Rows from block 13, named by matrix and row number. Rows with one number belong to one channel. Each number is 128 + 32 x the weight over its row's rms, rounded and kept within 0 to 255. All counts start at 0. Numbers have three digits each. After the name is the row's rms in percent of the matrix's.
# convs0: first 3x3 conv (model.blocks.13.convs.0.weight, 64x64x3x3), inputs 56-63, a 3x3 kernel for each
# convs1: second 3x3 conv (model.blocks.13.convs.1.weight, 64x64x3x3, transposed), outputs 56-63, a 3x3 kernel for each
convs0.0 104:145136146108126141114136113085132139097127140079161128144163118136185156149145137210136141153153152172129119128099096093126096118086105148134148128153166112145139166096099131083082127133084136143166109144153109141126
convs1.0 120:183202208166182182157162156165131134161145148147133147182159139172165123155137107131165177135177167139181177148136152148149149147124128091125113128169127162155125071057122081070155101121163143156171139163170155155157
convs0.1 096:144153105137165099122082073121130148126153113149135129145112145213146093157140120075097079136159172159164179174171135132126168138106136083092126110121100117125123066100097113199161121162125130129109120158139144151149
convs1.1 091:155151139162179170145142157162087074169144136139136204104104082090077034088072056161148169181146150148098113121112095126123123119124128114137168086128125116143133094124139108145176103138122126146163138156138183190154
convs0.2 091:100134138117112124090117137147107101131117075121120109053129129041110159062099118144138164093146103110112127087124105101073179128173146154158186172130121134140144152114148097100121127121128094069089112137128107122103
convs1.2 096:135142126120119114132118123133138119173144101173140125148160183183139168127193188127130184147218177078079116109108124109083138107145168137107084113092098103100072150098166073131094175140138128156134156165159185182154
convs0.3 112:101141123117161136138162143095141139132152142111153160153088000164114024198111051129136128101118126166125118132116103112067061100093069130134113111126135138124164135196232168189212140167152142155141144154158131160168
convs1.3 103:165178149167171149152154149172156096179160126165162108108104090113089093078077072132117168136105167164144166109125121131113103126129116072085073098109073097093062146132161142145181165141177120136104133135123127130115
convs0.4 105:069103130019029098079081102090074136031090143088125143129094107137108090162142113046089137058082102058084118157163122173128116183146146113073105091072090126122074124168166157174215149161138140134123130117106132106117
convs1.4 114:123123128127133125136134120026074052030070037000009031156136141155111119135114132140121128130124164114147159127126132134113109144122097119108099109104097140130108097125110102117115088112117104116104123136115112127112
convs0.5 111:112136141125098095151118104071090128000082149070132147133106177098079148101135155192172140170152086189133101172179126185123091174147110097147132134118128134131120131115080089130093102136038104119110101087088096087091
convs1.5 102:166181158143153125130123127100087032159090008135095062153120148165077101131108084129130148083113185089140184142114108155094100136120080178126127154117113143108119098116134088110136047099131123114096119131108081113098
convs0.6 103:157111086144138089131104112127153118190161014078154093087123121161141159131109081089098136096114119111116136104132127104108131102102122073111103077096076076111138141124148168121137179166167076109126067095113068110111
convs1.6 113:124151139128150152132150137064096140133010000100082053141132148168140148119118141161123126149116123163132143125110130106109087118106118108101131111117149161127142114114118098115117120131141131134139133152143139149163
convs0.7 090:116108123068041066000021073113098149184120073173112139140131100140111104156095116082135101052126110080178136144118150143155120130163098152153157130133149128120160152146086114107124088158196102119129114145141130130129
convs1.7 090:126130171109124125119115115076154104105125095122128148076124146130095133138126122114174159147176177166173179114085133118072101105088117054139092073076046068064052079103180119128188140111152136161162145151160174163164
convs0.8 095:089054147065112131110131155101091052085094058117099095116145155080126150060116141122137108091135147093138163109128119149112116149107099083073110064105104091090075141146154118235185111214177113099102088102127097128103
convs1.8 099:141125156121103103124100081033055088099121124105127083121105099130138103098129136177166179141165157144139154142108082127118103112125112184169160177135109098021042130151151093127144083077095114120131110120110093081069
convs0.9 105:137101145111108121128101126086132120115104109084113124133101081184112085185134093122159107168199125178187107041118113123142132124150115112106093092069064096075069127136122129097137069097156108111110097119089130104109
convs1.9 114:190201234166204214145177160111102083086114117102100099226207162216176131206196170170183172157214158172194146098107116137115100106121101123135157148143133174150150151158134110162151105170144102112099125149102115112107
convs0.10 113:141122141127116121109087133142132094100120116100113118110121134137128121127097129176228184147167139120061077118075099119113117142126145120078096119104114121136116157207156103126085102090099131144130139119128115119128
convs1.10 117:153173150144146139126112103174150151142133148151135135184189190144138156113115142169159138133083104152090108127102133132127146121130127173169143181146116122094121159209159141145122112090102121132161134132145135141141
convs0.11 100:140122126133110137121136117147102133123141168162164141080122099081062074105120116078159212102162182124195192101122092114095061062084133169144141151190206099099098033092097057146178078126113119130141124159141144141157
convs1.11 091:157157109105135116064130117112040065145149142139111066161162135135112123134118130066103121097158122131185172123160150121135136133128152068033052081040058119090075125129113140167161149181136107123104127148129122116125
convs0.12 098:186158130169167143140157137067163046084185120085115117191173090161194101159185124143174111169146090106177135137092170186053144173138117187143115146110100138150090070112109115157128107110098130105098134148127143135108
convs1.12 098:130104137155135173184154161036046138070058183124076200139106097170089040175095082138133148227127161199152173109104121123091139134115139093108077080095087078094084141120101126160105137154146156188149158166155160169181
convs0.13 088:122114130119066131115106115108104147159139135158134136148164116137148178105132173115130133140172139125156171149119130125203138127068138112106123148129149122146134095110081090177119151141123129142097139116122145135122
convs1.13 094:143119107140114065142142088160130110158184091117147108100171140074176145126095110108103092133000104134150137132129126117151152127102132110141143123147151110116128071140131233126164119141140142125150157161134157159150
convs0.14 102:066107131116114111135115101131149118100175167077127120145155168124125136059099118164221186118137132120110131110103121078092094087116106121062105121145131121160182105202175090146122087085105134136115120113094124122128
convs1.14 091:150208190123135144094088122154155154163133140108073086103163176099132149115128151184140143140085113109055056140173175126132123100118112116117122088099130087095148198234186157150152087047088135130150130123150128131146
convs0.15 106:116163128128135164162149153096129125087110131111116118162205116116127045141134101042078091066139130142189187069078086068089091092082082186164106137130108104104107033044113115152173163170216123104125129102108137116137
convs1.15 106:136125076098118126107134150104129167143155209112091116145164153155141145126118122029070136121139184187222244143144138137128143140114137143117103130139105111113115022027061088081127170155182120114105124113110128131103
convs0.16 098:112097089165108114127112137146148137255196043156151091089130129126157143153143131126099094129099068124089090106121122101103150098113133116101072114082113105124146190146095137146043127140074132113097092104128095096092
convs1.16 115:195166127167158123123133108156116130197051000121080090142134135159167132154133154193159149201143102170135117118131123127127136126128149165108100149083083124073064180181129166125050138114065134136144123129117120131123
convs0.17 103:138117142099060088113118118104076156152156255130097157064138155091141171093140142113072144091090135113103161115131147070074110096119119131112114159143139138144143119083091097112106143099117157146155153115148150152153
convs1.17 109:089125113126181153092137110193174145174196167171177163136151153173182202150184172116130118085124122125135150134145144131170180117136154128148150166169142161147116085114134035065095083092140124142149104135158116121146
convs0.18 105:123095122160191146161151141125105133107149148070089073108129160138147136172148168104129084158194119112123103098132105123119118118126098106112120097101121120116109044055010112186123086054050139134123125148137130149153
convs1.18 080:126151117135145111076053043139127120156162136154182161103125054128146095093109085117172078154224117155203085141183152121131122131166155121119135064069091082081087178204190183179227191214164144163135172200159143170144
convs0.19 083:129087077125127104095120100127099097110124098109126142164141102165124101204164143145135089202173100164141095123171131168148121116130123088122129109136154171153155082162109121143106003049002151139164109123153105128169
convs1.19 079:116105189132089105143099118128147097112201214133160148078098115043060174072071124156211158150147160152116146146110171140136141138141138039095093088075084095058080191152219130140181148110174113147146132136153141164168
convs0.20 103:128149179132131160144141162116109126112124103101126137205102088197122066196134138106086114128090128165127151156153106154138152163153140079093082057088092105133110126111164124159183102137089117093101128119103123087091
convs1.20 095:156133139159119132178138121128119152103105082083115126140096099108108100118103130128109131145166119141154122127107143121040069104103128121136129153125135149129137151149122098083111104088109154147133164160121142150130
convs0.21 097:106125112147123145124105118145098116115123196127128157085129170012166191034118139196172169148136097115102088037100107118118129107131127115132125138144153128129141154145107116148111167153086143120122149138173145153146
convs1.21 085:128096111119093089131102085153128125088133246129108157126153162064107141093098123126141099118137101116091121135140143128153129140126116109127129138106123073084113078065138126133106157143125125144143149156132130138144
convs0.22 110:070057081029000029047001053092108125113102122108133137085100092111112154131113143127137105111152110125149095128143145138138138131150136158134086159144122157175135113130126122117125093153108144147139148155130151146139
convs1.22 097:064040111043000068081049087109098030118117079094110112165166202142143193132153173179214238166204185167228179098075090086083104106102147156147125156175107187181136090118107077101103053086106109109141109108121137114116
convs0.23 096:085069122050000074081067094124126148055134178112149107086138108175148115157133120096133139143175169113145128184193164164186163150141159153146158163127084123127127209138110167185207169172122111102119107106111133116128
convs1.23 104:106136131111162147096137145092096131194120047127162142143157148186166158131112131153139147131150131115108110147113118155137113117115125152203187104164173136190170114116120128067115119084111151138120146155130129128134
convs0.24 092:127115134141117110127133134114099136113076070129078065118151114179168128149156119103152125157171175156184159140167147139132120174122136101047094080060105095073101128197136191209142129148109111103129105087136114127114
convs1.24 097:076091086109140121135188156154136146150124073145137096111106061115117065121118083113104082136100054181162130110123099122108093096104071122127105187202159255255177115115079130154111141131130117124103136128102153132098
convs0.25 119:124099107150115116137090116131094140193112109232143160135181255090136200099122165104125132140141152155167144139163170124149151124133133121136151146128131119112097172148097158155097153143163125152100149157155133123142
convs1.25 089:146128140158131128207161136124139227089100157178143134186179204179164189196179186113112150070114136075127173120130104122135112111115139129127136174161171129145159138116145099091116124121110156125126167144147147139142
convs0.26 092:139151141101101113124085107100053147100136163114117152129164151171152199170160176137134157157094127173099141130117139180185134152159106137102146169123116084140143110100118114078081146096107158145124175134143185159154
convs1.26 074:157144122160135135186119107067101162066125194083115176146163222130130202107116138178135125150148131176173153104117119119102091124118108121101119117100118129120116132092067162142082210197184124073088119111102132115108
convs0.27 105:123148132129119097138126119096150182201163095215120000136140140098161150103095153145114144168126145101103142092111116077125113118110156148133161148132140155111143120119089092139152117109143111134128109118131109124129
convs1.27 102:153127152186146150166142153153084042104112137108165205155195183167144159112096132106116138099105134135070096122117109132127121132148136103123118064075082077074103098098123116128175132125150131135130156146145135148155
convs0.28 102:095105119100139122088131109201164085190134086170145078178185152183167138162130145092087101108135104092116091153154111166155135147150103147118162112126161135117145134153173167207157102113100138126124129143141147128131
convs1.28 084:139133174129125142123130152145127145163114123192095070134131146152150175215179185107099104141123128137118098131140116145155132114082114122129126128137151092155212161143129168132120105093098128119115125139141125125132
convs0.29 100:097124118109125142105141133183147088193160120165154132192174080211106063176154120000133140020147191005153155059110089034124082081093119147157136139129141133150130060166241083152211113130135129134160105152159121120129
convs1.29 117:101120137107131122116137136108107146161115092146109074098063026115061000110086036105156227086144225076151209128146147120141099141142138085099084111102090117109097092130193078110211069099193140126141142157152144151142
convs0.30 094:101161156154219134120166147159099023184179093162101066146177163165186149150160111084114106090081095087091093128109105159103143156147124149107084114128084154146125158116141084147123083102126124170151146153191159169164
convs1.30 097:149121128156171172146133158167173136198137127172134101117134110116082091084108105109189181166139202085098120127121105123114113146164098108086104072085069130123118091156124118186065117128088150154145162146132156134132
convs0.31 099:088048111082039074107099116064143191074126156120139177142094151175101132069131131147106081159104068176125119144144099124111129091088094128140131074119087102121107110141089111137115123115098163156135168156155183156142
convs1.31 081:068091122082082113067021098169158175128130119101121088126138133163179174141184151172115104167190135152150149113136129128100118116141173209168121152133153115153162138165160100124122096088123139136144144171133122132129
convs0.32 098:061061130124109170162143136158153150155136153132109126199125145164162138166134125060107121111110122112158197145111096113125117123065099114105114130114113124108120149068095099031094110089126132143108164155118134148120
convs1.32 093:068116123122159173129159155129119166130103113155141145098098124110127159113165161133140129129059112116129088140128131112120166105118100167175134239240161161202176158128119095044084089055087170140169188164157173186185
convs0.33 100:111109124138143165135114140167134172174111247177106205118149148098143163099141136152139148140126118156124110168136145183156095152127119135136158117157216135130171146174125146160126139164126162148173171165166154162185
convs1.33 121:137162129134156145141133107061074131025066142074026086109097117056065133088107128140159136134153121147158124111117119102091120112098098122113138140126121099099121105089108129102084133095076128119130137113133126122133
convs0.34 118:146136130120128106116119126127101090115100111115160148116084049112120119155136115160255222112145145042049075115121108127130122111119144089134121111114119115117113179233232114178147107113139142150147116135135112111118
convs1.34 098:097097115100113118117118121117096124138140157140141157083068074091088088116105103233229233104090140005000042135139136140159154152156165125103106117100090096108099191232188099145144024070099134143143138156149137152152
convs0.35 097:128139147125112130118180117125154176104124085079121139146166139135097115097113109125157191079159190085117191111030038062099073113052103139084116126150133120094107106144102102218141138144143117125123083105133118077098
convs1.35 096:098121122101148140144161116106088146128141131112111110112119196119155183149137215166184158160187119107130102175127125144143106121130149162152162186155155165113137185148064184123101134111069141106073160139098135118109
convs0.36 096:106113117090092116099057098107100183093132162115121141153108148096172145114118124180180182161176194134135159146153120164115108151156139125101112120049048141103113097161166067151128111108113128125125135108117073100097
convs1.36 095:148168162149165175133111158114121141156169188127146179101138180101130170097118121105061098136028115128098107125128114120124141142132132204202149172171122145159142075073088152102057111096081138126140116107119101145098
convs0.37 108:094095092074083096079092103154128106101108078127108070107138154077126121058088098126129146115139144115109147115126147113115110127118087111111116113113117102114125185141134177139096138124103144150134156152161144162162
convs1.37 106:114096089099084073118109083133186153150195186130166161081104115075075107106083093048104094080105117101102101116121091116119123106125126052063075068064078079068073176187166155178161098152139116124150123123140153158156
convs0.38 102:130135158137147134143128130139163122150136139122138138086108142113134139111126169137107142087075089144115121129141148092143142129145138127108128137139129138128140145165128154212171172205122097108110105121119125084122
convs1.38 131:146152179137138162118130141116105100104123106088080087210203251202205237183187231153147173130142146130138145119100123102086098124119118155160155160143141169155161171145154163139150151140159072066092062076080077096100
convs0.39 097:146106149126106142133133133137100123125108119095125179122087168127107143145132123198199171179177152139140080121115157146122169146143131103116142122121098114132139174187132171161137076104095134131093131089075124114139
convs1.39 091:124120112114107091130098069137121068128109082120111116210174186197160212190174225123120114104137150132142106103101116118113113139152151138116097142117123124099113087138148123190174154205159106148149122130126117128142
convs0.40 105:169189155132146132136154136091144115115124099140093065109120131116128120103127147151173148117155130131150154096100116065108103132135115067079125100092114133128142127173156120144127138139146110101117120102114141158147
convs1.40 133:146163170142144132157139117205200143139128142111097109130124144135114103123080087121137162128130150140129125145129143129132127112150121103113091125116121117094110094096103110115114112106111114125153132127135148138137
convs0.41 093:173167127131132127108126114125131074146118030133148107060131108083084081130123093087130088120166102115173094087134120090120125092119143084097082051138123104091075177192166156227152131154150116151149093141154134135148
convs1.41 090:136157167129137129145125103109120097119115129103071077101086097118128175138140150189214163160173155131165156106122152126167157114155156150194177167167149137133136126145131129154097093123058144151135147161135164171159
convs0.42 097:107147130178156144140146116105093127080089114131135135103123163122130131125104146127148127130149118125115094125118089138144102108098069092096121110140143127149132136092156101132136129126125190197211198220228192205227
convs1.42 089:118169187138190187123182179083110126072121130092115126138140152141122139157143149154142153147150160101138149138201150177242159181197176118120107198174147182183134137138137104096110087104108087126124127147138130127135
convs0.43 111:140120103140102092124119099128133114164162110146154121153172149165129178154177133178105072193130050209136088129147135116149182125124132113127130111151111094123125160097034205133033165141076113119124124106107139129089
convs1.43 100:124141125143159135134146117132085105159086077141097098114088113117108113082052101151127115168130142187150152117112113108121110132114109105100111097070100116081103133095075221136088197174121130137145136150154135163146
convs0.44 099:182161159245190166184147131087136153183149121144128077161117101162099092125113104181126115117103087121103041134111092146149111118087064135150162180184163141140124085146133124183145124168104110097118162190146140153151
convs1.44 089:114140136110158188134153136189184157179166105178190134132120119103151076149113092160118149173217153082079119149117135128142078185151127071097114063086108076073086155142135153126155194177197151168119187206150160147138
convs0.45 102:147123137144139121127125124200112075134167098097103101093132150136131125132138102054053052170162133213190178154176155091107145089127169147162155169110124126120141109093122174168169137179182128159138141162146119130130
convs1.45 118:141138139140168159134137125176165147195139136130124101087087055081092068075141131123152167096107116084114101138152160144126138135148153128102086173105060128092089120153146104155162058068138117111133131124114129120116
convs0.46 086:126141133141154143180137132103109100147165155186143053062073103040095116063087153133130133077115104066126121099115127093105127119107139156129104109100092147144124155140127125134117122163093120118114130115113102139104
convs1.46 075:117153134116124165078103104092110094064151196121132185170165134150168141183171193173162152135165144147143122125136104135155162119113085145121101168122096117095053091122136123132136173170118131125133138114100156132106
convs0.47 104:142128135143113112123128124098080121090135131065098136081077084150108101089118114216172158184144118069017095149152108122140093095134094095079086166086130118124125219162182174130112179128107099115109113115110113116090
convs1.47 099:133153127132155131099101114122116123176150164166115103097101119136123126115147164248248174159137084119067018143158156163161139136146110111118110123104079108086075176184151132128100082041011162189157176187160161184165
convs0.48 104:106140146154201124128139122083119184140199204121153185156156154159161166168162153096116104146139108158100072140130095147100111131123112105108111134142133152128134154133125145162124163121080146148096145143111150150116
convs1.48 106:132141124142139131130117130161077082168129117143151115130114163153126141132137131141141114152131133166165137124141120153138143128149136111129101116126101143152138159103077205163101187165120159142139133145147138140148
convs0.49 099:114111136119140083120117100112141190102141209094141166151121121132174118140107115081055105054025058097062106094118101114136108108096141144160141177165139147157114157144165137186153180175202091091091068070066091079079
convs1.49 108:181167161188191170156167172091072134093097142115136121160175179144159148138131123157173174184098155164168179120143144133146135132121114113107133132141110141130110028083079110154117065122105168150127165154146171158129
convs0.50 105:089134139143146142160139142131114161160092077132144099151143060169153121168133099140142150136158160170176160090129117125157163117137111141193163126153136085121136137078095146101093137140128144144153113123159091111138
convs1.50 109:151118104135131136146162167032077040062119057112129131086114134069078108075071133084125159125134157127144166102080136132090115147099103094099098115131116087107095122085095134095096142145148135155169144154155139154146
convs0.51 086:151140109140151145101157100123145081103148120134109087126127206146186255128165188123107080140073093167106102142164112164090125146131146152155159174143141138131116155110100120125084137088059126134136129081089152144098
convs1.51 094:157120184111113143156115156119118121099109182059105135093139220094128220097113208185204174172118165137156117120135126106118126130140121098051085083049099081068107159135109185143117131103139137122112149149157165156168
convs0.52 097:117150129124088133131102116146098142087134170137160149178152159150122147159124088047093129132162189163206208144165107161156112089109130118081085103092071136101104107093103101122153108178118139108116113141131150124115
convs1.52 103:128149167123151167122157172185166114160152087121142139148118111136129141170156162155138139130118113068090079154128142144134145138147135115076072141115074129128106169204116140120051058050019160140103142149114150126095
convs0.53 099:108118135114124109108099124175142095183181062139208117118125131168135109193151119114095137079090150076111131125138158131079144123122136130136107130125113112112105103126191129141179133084162111113116112095103129092119
convs1.53 107:150164165139137147150132149061016054154052077151116124150126148172145148164175161171153158156172198147144162147134126128116109138123119075060072105065075125099103134137129094109152087107124158158145155152164165180167
convs0.54 092:120120148079110135104108147099123085087115101110122101076125128110122129087120118126113132127132126135140173160159137138125126137127110153129125154130154123138149083111120097165166165159148134140110127103116128130123
convs1.54 105:161155131143158119119142101110106072125141133133127086147194185163171187170174191108164167121132176133159151123099094134134121105112114125089127157090092146097127076108102133129123107094089144114104156135112134139102
convs0.55 077:133154132121119119139151122075101053094149100130107095079104103120103124128157123128154135136180077175155145124171112102119123106094118078108080127143117135099104135152043171234135144203118130143118100165143144121152
convs1.55 093:147159152119146142104063067125131058182134122153090140140072107165101132148104097118122075099250121125135127109121126130110115154138143075101113093106116121126120132157150078091130181122139127137139139146126165165141
convs0.56 096:119113127147102110135116099194130134207061029193128119109133146138106170118099134155142130152160104203167112135148103169166116143112080090094117084077104114127150164138115203174146141126124136153149163146182152171153
convs1.56 096:138102110132069057146130143145080017188110005170124080103102112103119145113097112129124134159130152109133132122095107095096114150126117102123125123120114120144131130141124114102101112110148147143139158144125170148132
convs0.57 108:055031083042004049065062095141099079142099118144132150104123098122130132166147122088064093118097132112076097152152148144190145141133164150136117170131121164134155141077115119095138126105107156110103120122118113124098
convs1.57 090:140170165122129143159158126134150149112127121119133149140113080120124126126116129140121136134134113125111119094126122107116122128127129147116084167147098111111100138110126119104119119101111153143137161165127159161114
convs0.58 099:109147167133144172101114133195156162179096099157149208186144113164134158206155130161134141152133121175102120129128168169168106154141103139144126151123099190136122161168179129127137109110115140129142143127138151164155
convs1.58 093:097135146057076108107130131181172168158143145170183197191145138115105119146109108178129137183147155187165131130138125132113099148153123111073069127123080085058043137137114147136100161159131131125121147152125153150117
convs0.59 102:148164136148115118124117124103129094106093098129105107091064111093077141098102142156157115155171113088089071105098098122107116083090115039062116113121138146129154156179117139140079136095050125105125115122153122124152
convs1.59 107:103095108134143136142151140075108123140135128130107095097089134134169173154173189231174126179137115104083062141069127126127151124132152046064064067101122115116145233255155187159098088053026125145149137147154141138155
convs0.60 095:135134103091097140129146079166116085195073034178109073149151099159124156174146159091098091117143091120105098116122114115157125109124101099115091101108128142164126155187160135130120103110052130112135107159152125116138
convs1.60 091:145119147107097149131129144167148125127152131119115092094098097082107083075094091127119154150255160117117142140143123143148125165150137168129136153150146167143131202173134107128130112092077133141149139175133163153148
convs0.61 106:117121158099101149126129122133157104120160080148147112171136129144110127178157108141168107159178113153190138138123134097126204130186151101056110054051064090037064141161146186184097130136080144131105147126117130112123
convs1.61 101:096156159088156137096150108129114097198245211154189142100095080115142122118145124068094131090099149109159133101095102078120124107097094187194189127131163146171180087160139096175161078153101158159142141135105137130119
convs0.62 098:181141184096096159176126143141101129126139140163149117080079149139151185058070082118145135165193122212204163122127134160118119131129140160126141149149140122134159083025057123084099174127111143114120118138093119079106
convs1.62 071:168195142180178153143170129131117084107127056120108121170141159144131169167117142047093084036141028021146104149150117132112108109123094132101130146160164191152132189160135142162148127136136093096125118142114122128108
convs0.63 086:162150173132153151141145153149115128148119095151142121118140163059124175082097146141150104164209144110153137103116102092135134089123158138123108114133111124108140167167113210247164202197164092129109131092136105089125
convs1.63 105:070086114095102107065078070128138143142150154158154179173176167156177207147153186074140078115168120067117087150134143134151131151138128147144125185180152153140116083121068154174100096153058133121123133128113148133130