From a checkpoint of a small image denoising model: 32-pixel images, adamw at rate 0.0015.
Rows from block 5 of a small image denoising model, named by matrix and row number. Rows with one number belong to one channel. Each number is 500 + 50 x the weight over its row's rms, rounded and kept within 0 to 999. All counts start at 0. Numbers have three digits each.
After each channel's rows are labels from the 100 images, of 14976, where the channel reaches its highest value: "patch colour" is the nearest of a few named colours to the mean colour under the peak. Only what is clearly more common there than usual is listed. The data: regions of photos with short descriptions (Visual Genome).
# convs0: first 3x3 conv (model.blocks.5.convs.0.weight, 64x64x3x3, each kernel summed), inputs 0-63
# convs1: second 3x3 conv (model.blocks.5.convs.1.weight, 64x64x3x3, transposed, each kernel summed), outputs 0-63

convs0.59:580529459542593486494567562487483626507568575525463544525485535529535510568539503516484509519538438581446541513466487567515489542521397586471592501560571552462428586554534456541459522471461520
convs1.59:461514488413438447497365477586478410549434450406533521447562578492456474477543477510467539465472552466510420549490501453544534518479475542483466593549446473506475455509499539371557525447483535
patch colour: cyan

convs0.43:480502526438486472629519540501465474525502512469483476599441521476424396347416452527479483470491431553525550582422458465466560518511509463482512480383517498468512516504499481517443530403487467
convs1.43:479466497576491688462522583442453496465473428510442556454467439516535440437472610551522464489482464568519476470568447476530502459551509499442565456572481494585476499459564525469498468480447495
patch colour: red

convs0.22:515460536526494451540546526564395523499500508457565454624634547460495536469467491527539469474464464502480544541437569427442534485449466474480461491367432501457588504511476568469429516464435497
convs1.22:428459521531476514474472471452502501514461511529469555401368445485553479553569580532524516495547379434552506527469434519614557567532508487491506507619481467533428495556490485537512437512579482
patch colour: orange; yellow

convs0.1:567484555473512453463424477486508494525507503455404427547563468520557481513424526578467519487445559562425521552522505449482584551508488449564404503586532490533517421532453553591505367485505459
convs1.1:364412475525538441474560511428430522477503461413546577303503523483441506484501492506502517513559425488518485466492502502559520451466502548429602568511514476493455476452496510469490550515472500
patch colour: red

convs0.19:579482547441456476473556567446488526411563522521458484515545445420531424451492508516443475503485394532459438501597552505515505485425352498472480490471598529546469454487573466550427497510448500
convs1.19:461433421525459479435448551695464494488482424511477520386429534475503431481525531508529479456486441520498468499469466457551441501514482500412558546564471469508435511458538544418481496423483464
patch colour: white; pink

convs0.40:442484493512499483499506376458547505482469447538460483487480488523476604497464511512513548451496503453443609461627499390454531497493555519412500408418467387481428529510514461503508473416551471
convs1.40:549516389483545485471453485594434535452470483543449444504463465473602429543559528508472456589519514562508491398476459440436615467552459486465561539578552462530480512468476542417491528527440472
patch colour: white

convs0.44:488433513465487474516537533517470478472597376530449413439487572442445436486437525523584584421518467497593562450483492515484543521494391470568488453400521476500493519532494451536577557467533506
convs1.44:451458428479471558521487494602426508498493453538448469567464404451549438472587457500486433461428464533439461515470475436499457466546451511370553550553442518539493477435563439465443444437463492
patch colour: white; pink

convs0.58:516467518439468490541494440530602561457454482497525619401465437494491564615451537444506498446534534449507529420550465509525490491473471422463520406494472437515521519399511503403534482516507595
convs1.58:506528458496439450474358517510521376491459500499474401587494536397433439315527462496482466470484488503491467445503516471440451488520494514533483547482456499439484475520564463532501535463510450
patch colour: cyan

convs0.63:540499491535526505490510511460551514522561553544489547469482602460314521541389572486482496457488490493491516475582488450488427512468591511550507454556439503525512427530595458404499483540436505
convs1.63:441474427488452430511512475621455443505473442481525451365529490460544603416650527471584475465555471495556465498535483456531505485521418524529524522524493499446543486464530505406485536501522523
patch colour: red

convs0.15:518467518527390499530530443402484465540535498520445370491575570415400410443507413518503541446486525469449509498543487478500522472453471431506429434522517425519510421471503413472477484478491428
convs1.15:492415417513528430450428478615454499486498468478455518360428465438531531426513594514521427506514431527516531487469552432540476494483464486454579456579438506505444512435569546478475460481459465
patch colour: yellow

convs0.20:557530418519387484495462564455523589568495449515437528423430463544566504628577519438498458452515523486587491508557499494532384452499541527542482545534519565478461464528495521522467430528562459
convs1.20:490467508409583405426513527637489438498513526473576460506550506437432509384436464499455459484497531481451439447418469470460535584449473449536488478395504487472485536527497527493491597533488501
patch colour: blue

convs0.8:478382516480471468564480435490485488448416506509420530441507495421585562522477528526504543557531474415591567537482498502585438478392516492486452543453477451498474485442371493512427436516531509
convs1.8:495557454501546438452452419528497565491497469471477372579451519509498479509528474506449431500420528517429520473436439504415458494555488494479411575531509497435482445526642539462552425467448446
patch colour: white

convs0.51:495473562462531498601488457508437494508541512414439500514446456548563486495473515522340464578482487550515527503430484441517400478490468463516456468538470342508430448523495580490507516553559506
convs1.51:505513428475447415496557525530476551513396515484551417525585563541500496607535412464476486510499510473478441472522452550516553430468483545470493691459483543506507454542482444506446568488508495
patch colour: blue

convs0.45:526462489494569452562480589457527545482408566549555524570600497477504557514426475482507476524441514433431429541516493515516489557420628472434441511451475558460473415439508462546557468492430516
convs1.45:462495474503491405458418473550542498521484490515481496454400522569609510545412470459459519513537473485518492470410550488490447492595534483459551516571547480404493645551542419487514506535577463
patch colour: orange; yellow

convs0.39:455532549408437546531401477568501550467555548498458500540400427443542560500527527528539435557503594511537527514523491518454411462458564546477451423503453450467478457524580496548406514586473462
convs1.39:572542521444490457544599515561560497587471484547524593524575507496503471484497469523555604518493548502524544550394461467516508543493496482531468515493474596557489614503489529559519585448618568
patch colour: red

convs0.30:495503450501479536404545528486550532413550494506450496478474499493416464480439491549488497468506527365503536499320482570456553447404480460483518456435399441548503460496485481516501453560526458
convs1.30:494462469521484420463511562448432446492507514527453476453456551502552486503622519487465504534516482503499530452719510431537517466530531534470539539499567523493420479462567466398460483517427485
patch colour: white

convs0.38:470528576433536549560547512569470534513453506490444447518549435561525519489449516510550498563423408524520493498447452520528291508578401512484464539498521478485559479485512589552499520524507507
convs1.38:523479446570495644468415536437523469523522454518395489507483507512461480464554516585445535462512452513554514497628485438506565457505488512459498458594469546657462507502521464537508485449482482
patch colour: red

convs0.33:550536564575472455529586425479492446460475487460510488483554557528432445447479527522487466520489510425495552445490434453484502314400469503547501472497528403546514517417428505476523540470469436
convs1.33:471501467535542381474431464468531532517563527510512460288490491411505514480543494549551495540595494510495568500510549544541535468481482502456561459537477509460478470516614563512553485583493490
patch colour: orange

convs0.17:513517499616542495403511426525558498498563470473494492460479485467450505576542531445517505600463464405498466491418520486489582495517473471487503505485448280536451483537498525497538491516549465
convs1.17:508412448416489450400436492481451447443469414521515455540519504508485499436373483502473442451504508559493491445602472347497454464509508509493515527471530537511489462488518519430381546467466459
patch colour: blue

convs0.23:519493504526443418551440528467544557519580548531511516537437534502538465488424464408454478475479524435516469434511485493466454623529614449581475438450443462492439446539445444404423510493539542
convs1.23:452462482531415554451483555505480466413379455539505530477422490551621481465590613501437423440531497485500442459503532551480528453527432513477529480526541477581452538501516538398488547485447491
patch colour: red

convs0.12:382519520475473523565478404436494383475501440482379478527496405433509445407466517511568489521498496503413525491552496531457468467457397475487436518481506388449513522542447528538519479525511465
convs1.12:549499492452505451504550434588455566486485517536544454589502494481524447525579513492494489541456470539586533517472590527468542503599446507407510411603486499599476449464554601431554555489519520
patch colour: white

convs0.7:506476608455498487498493354439499438486516491517481481541532533515499500529481535519450542562454516486446563485531506403488480484507478473493511365518465308549447526510445550439550514461506459
convs1.7:518519534689571464593520436562546622552497514502538565483479471574474511557458454483478474543543485458499493509452636489497533547542492492501505399456577440503512503521511486464474473506495508
patch colour: yellow

convs0.18:438493545583444518570540248495514449489586471457471444531495510473526510442519535521484489444494484448486547533519492479505516538514497490511505524431460345505499544496465506501506531524500512
convs1.18:456492503484490542412463623527482570496507523491511454490447481520517387570535527553351435453530456517499426477566524547534466454576452527467486398612500562523499437556492513493491514459486484
patch colour: white

convs0.29:379541581456477486603437512371469448511505486400476472558546515456546496429441488498478519539516547475429501526582599544571461435556505490524514471482535403474545477512495537496469467440504551
convs1.29:598469447459536443412570439496436545426474394564543486503498547564515495496495604502520462520490438550557564531545516498428547498471492499490416466557410514523446436526498424484514499595446445
patch colour: cyan; blue

convs0.4:386481475547459481512446441452486476514495465405527567495457475495552479511506536461501497443545626407465473439551538533518503551513405451509494528475446504497555604475524474497399526355495520
convs1.4:535476440425484421449500517658427517438517443570518416503512523522465498433561445513494466489493452541519433504479534416412441498436473542454456488513480470480422445525474509466490512632459453
patch colour: blue

convs0.46:496485542510454493495551345513586435483497518467420482508499490535579524501384483492594571593471540419504465503478525466477510531437472493473458477493521471458534446452520589587425446551578509
convs1.46:446445451457546469423369440474447533456470503459523450429486542457494515303544504487494492482538448489515460480516485527490360507564531566451520467469531519444515545460524457496566484494499523
patch colour: orange; yellow

convs0.10:476585530545430463433482494539540426478539511505513418501505523499488486540530491447466498391467576494491496531544508553343506445501457447552353486567521500487555517502455492534414481524490393
convs1.10:476418486445507322499461487532437520469469423452512519275460514467483520448476478465482505507511493469484491453440458458544498538493478483476568499533491471511459499438553493484542567443494509
patch colour: red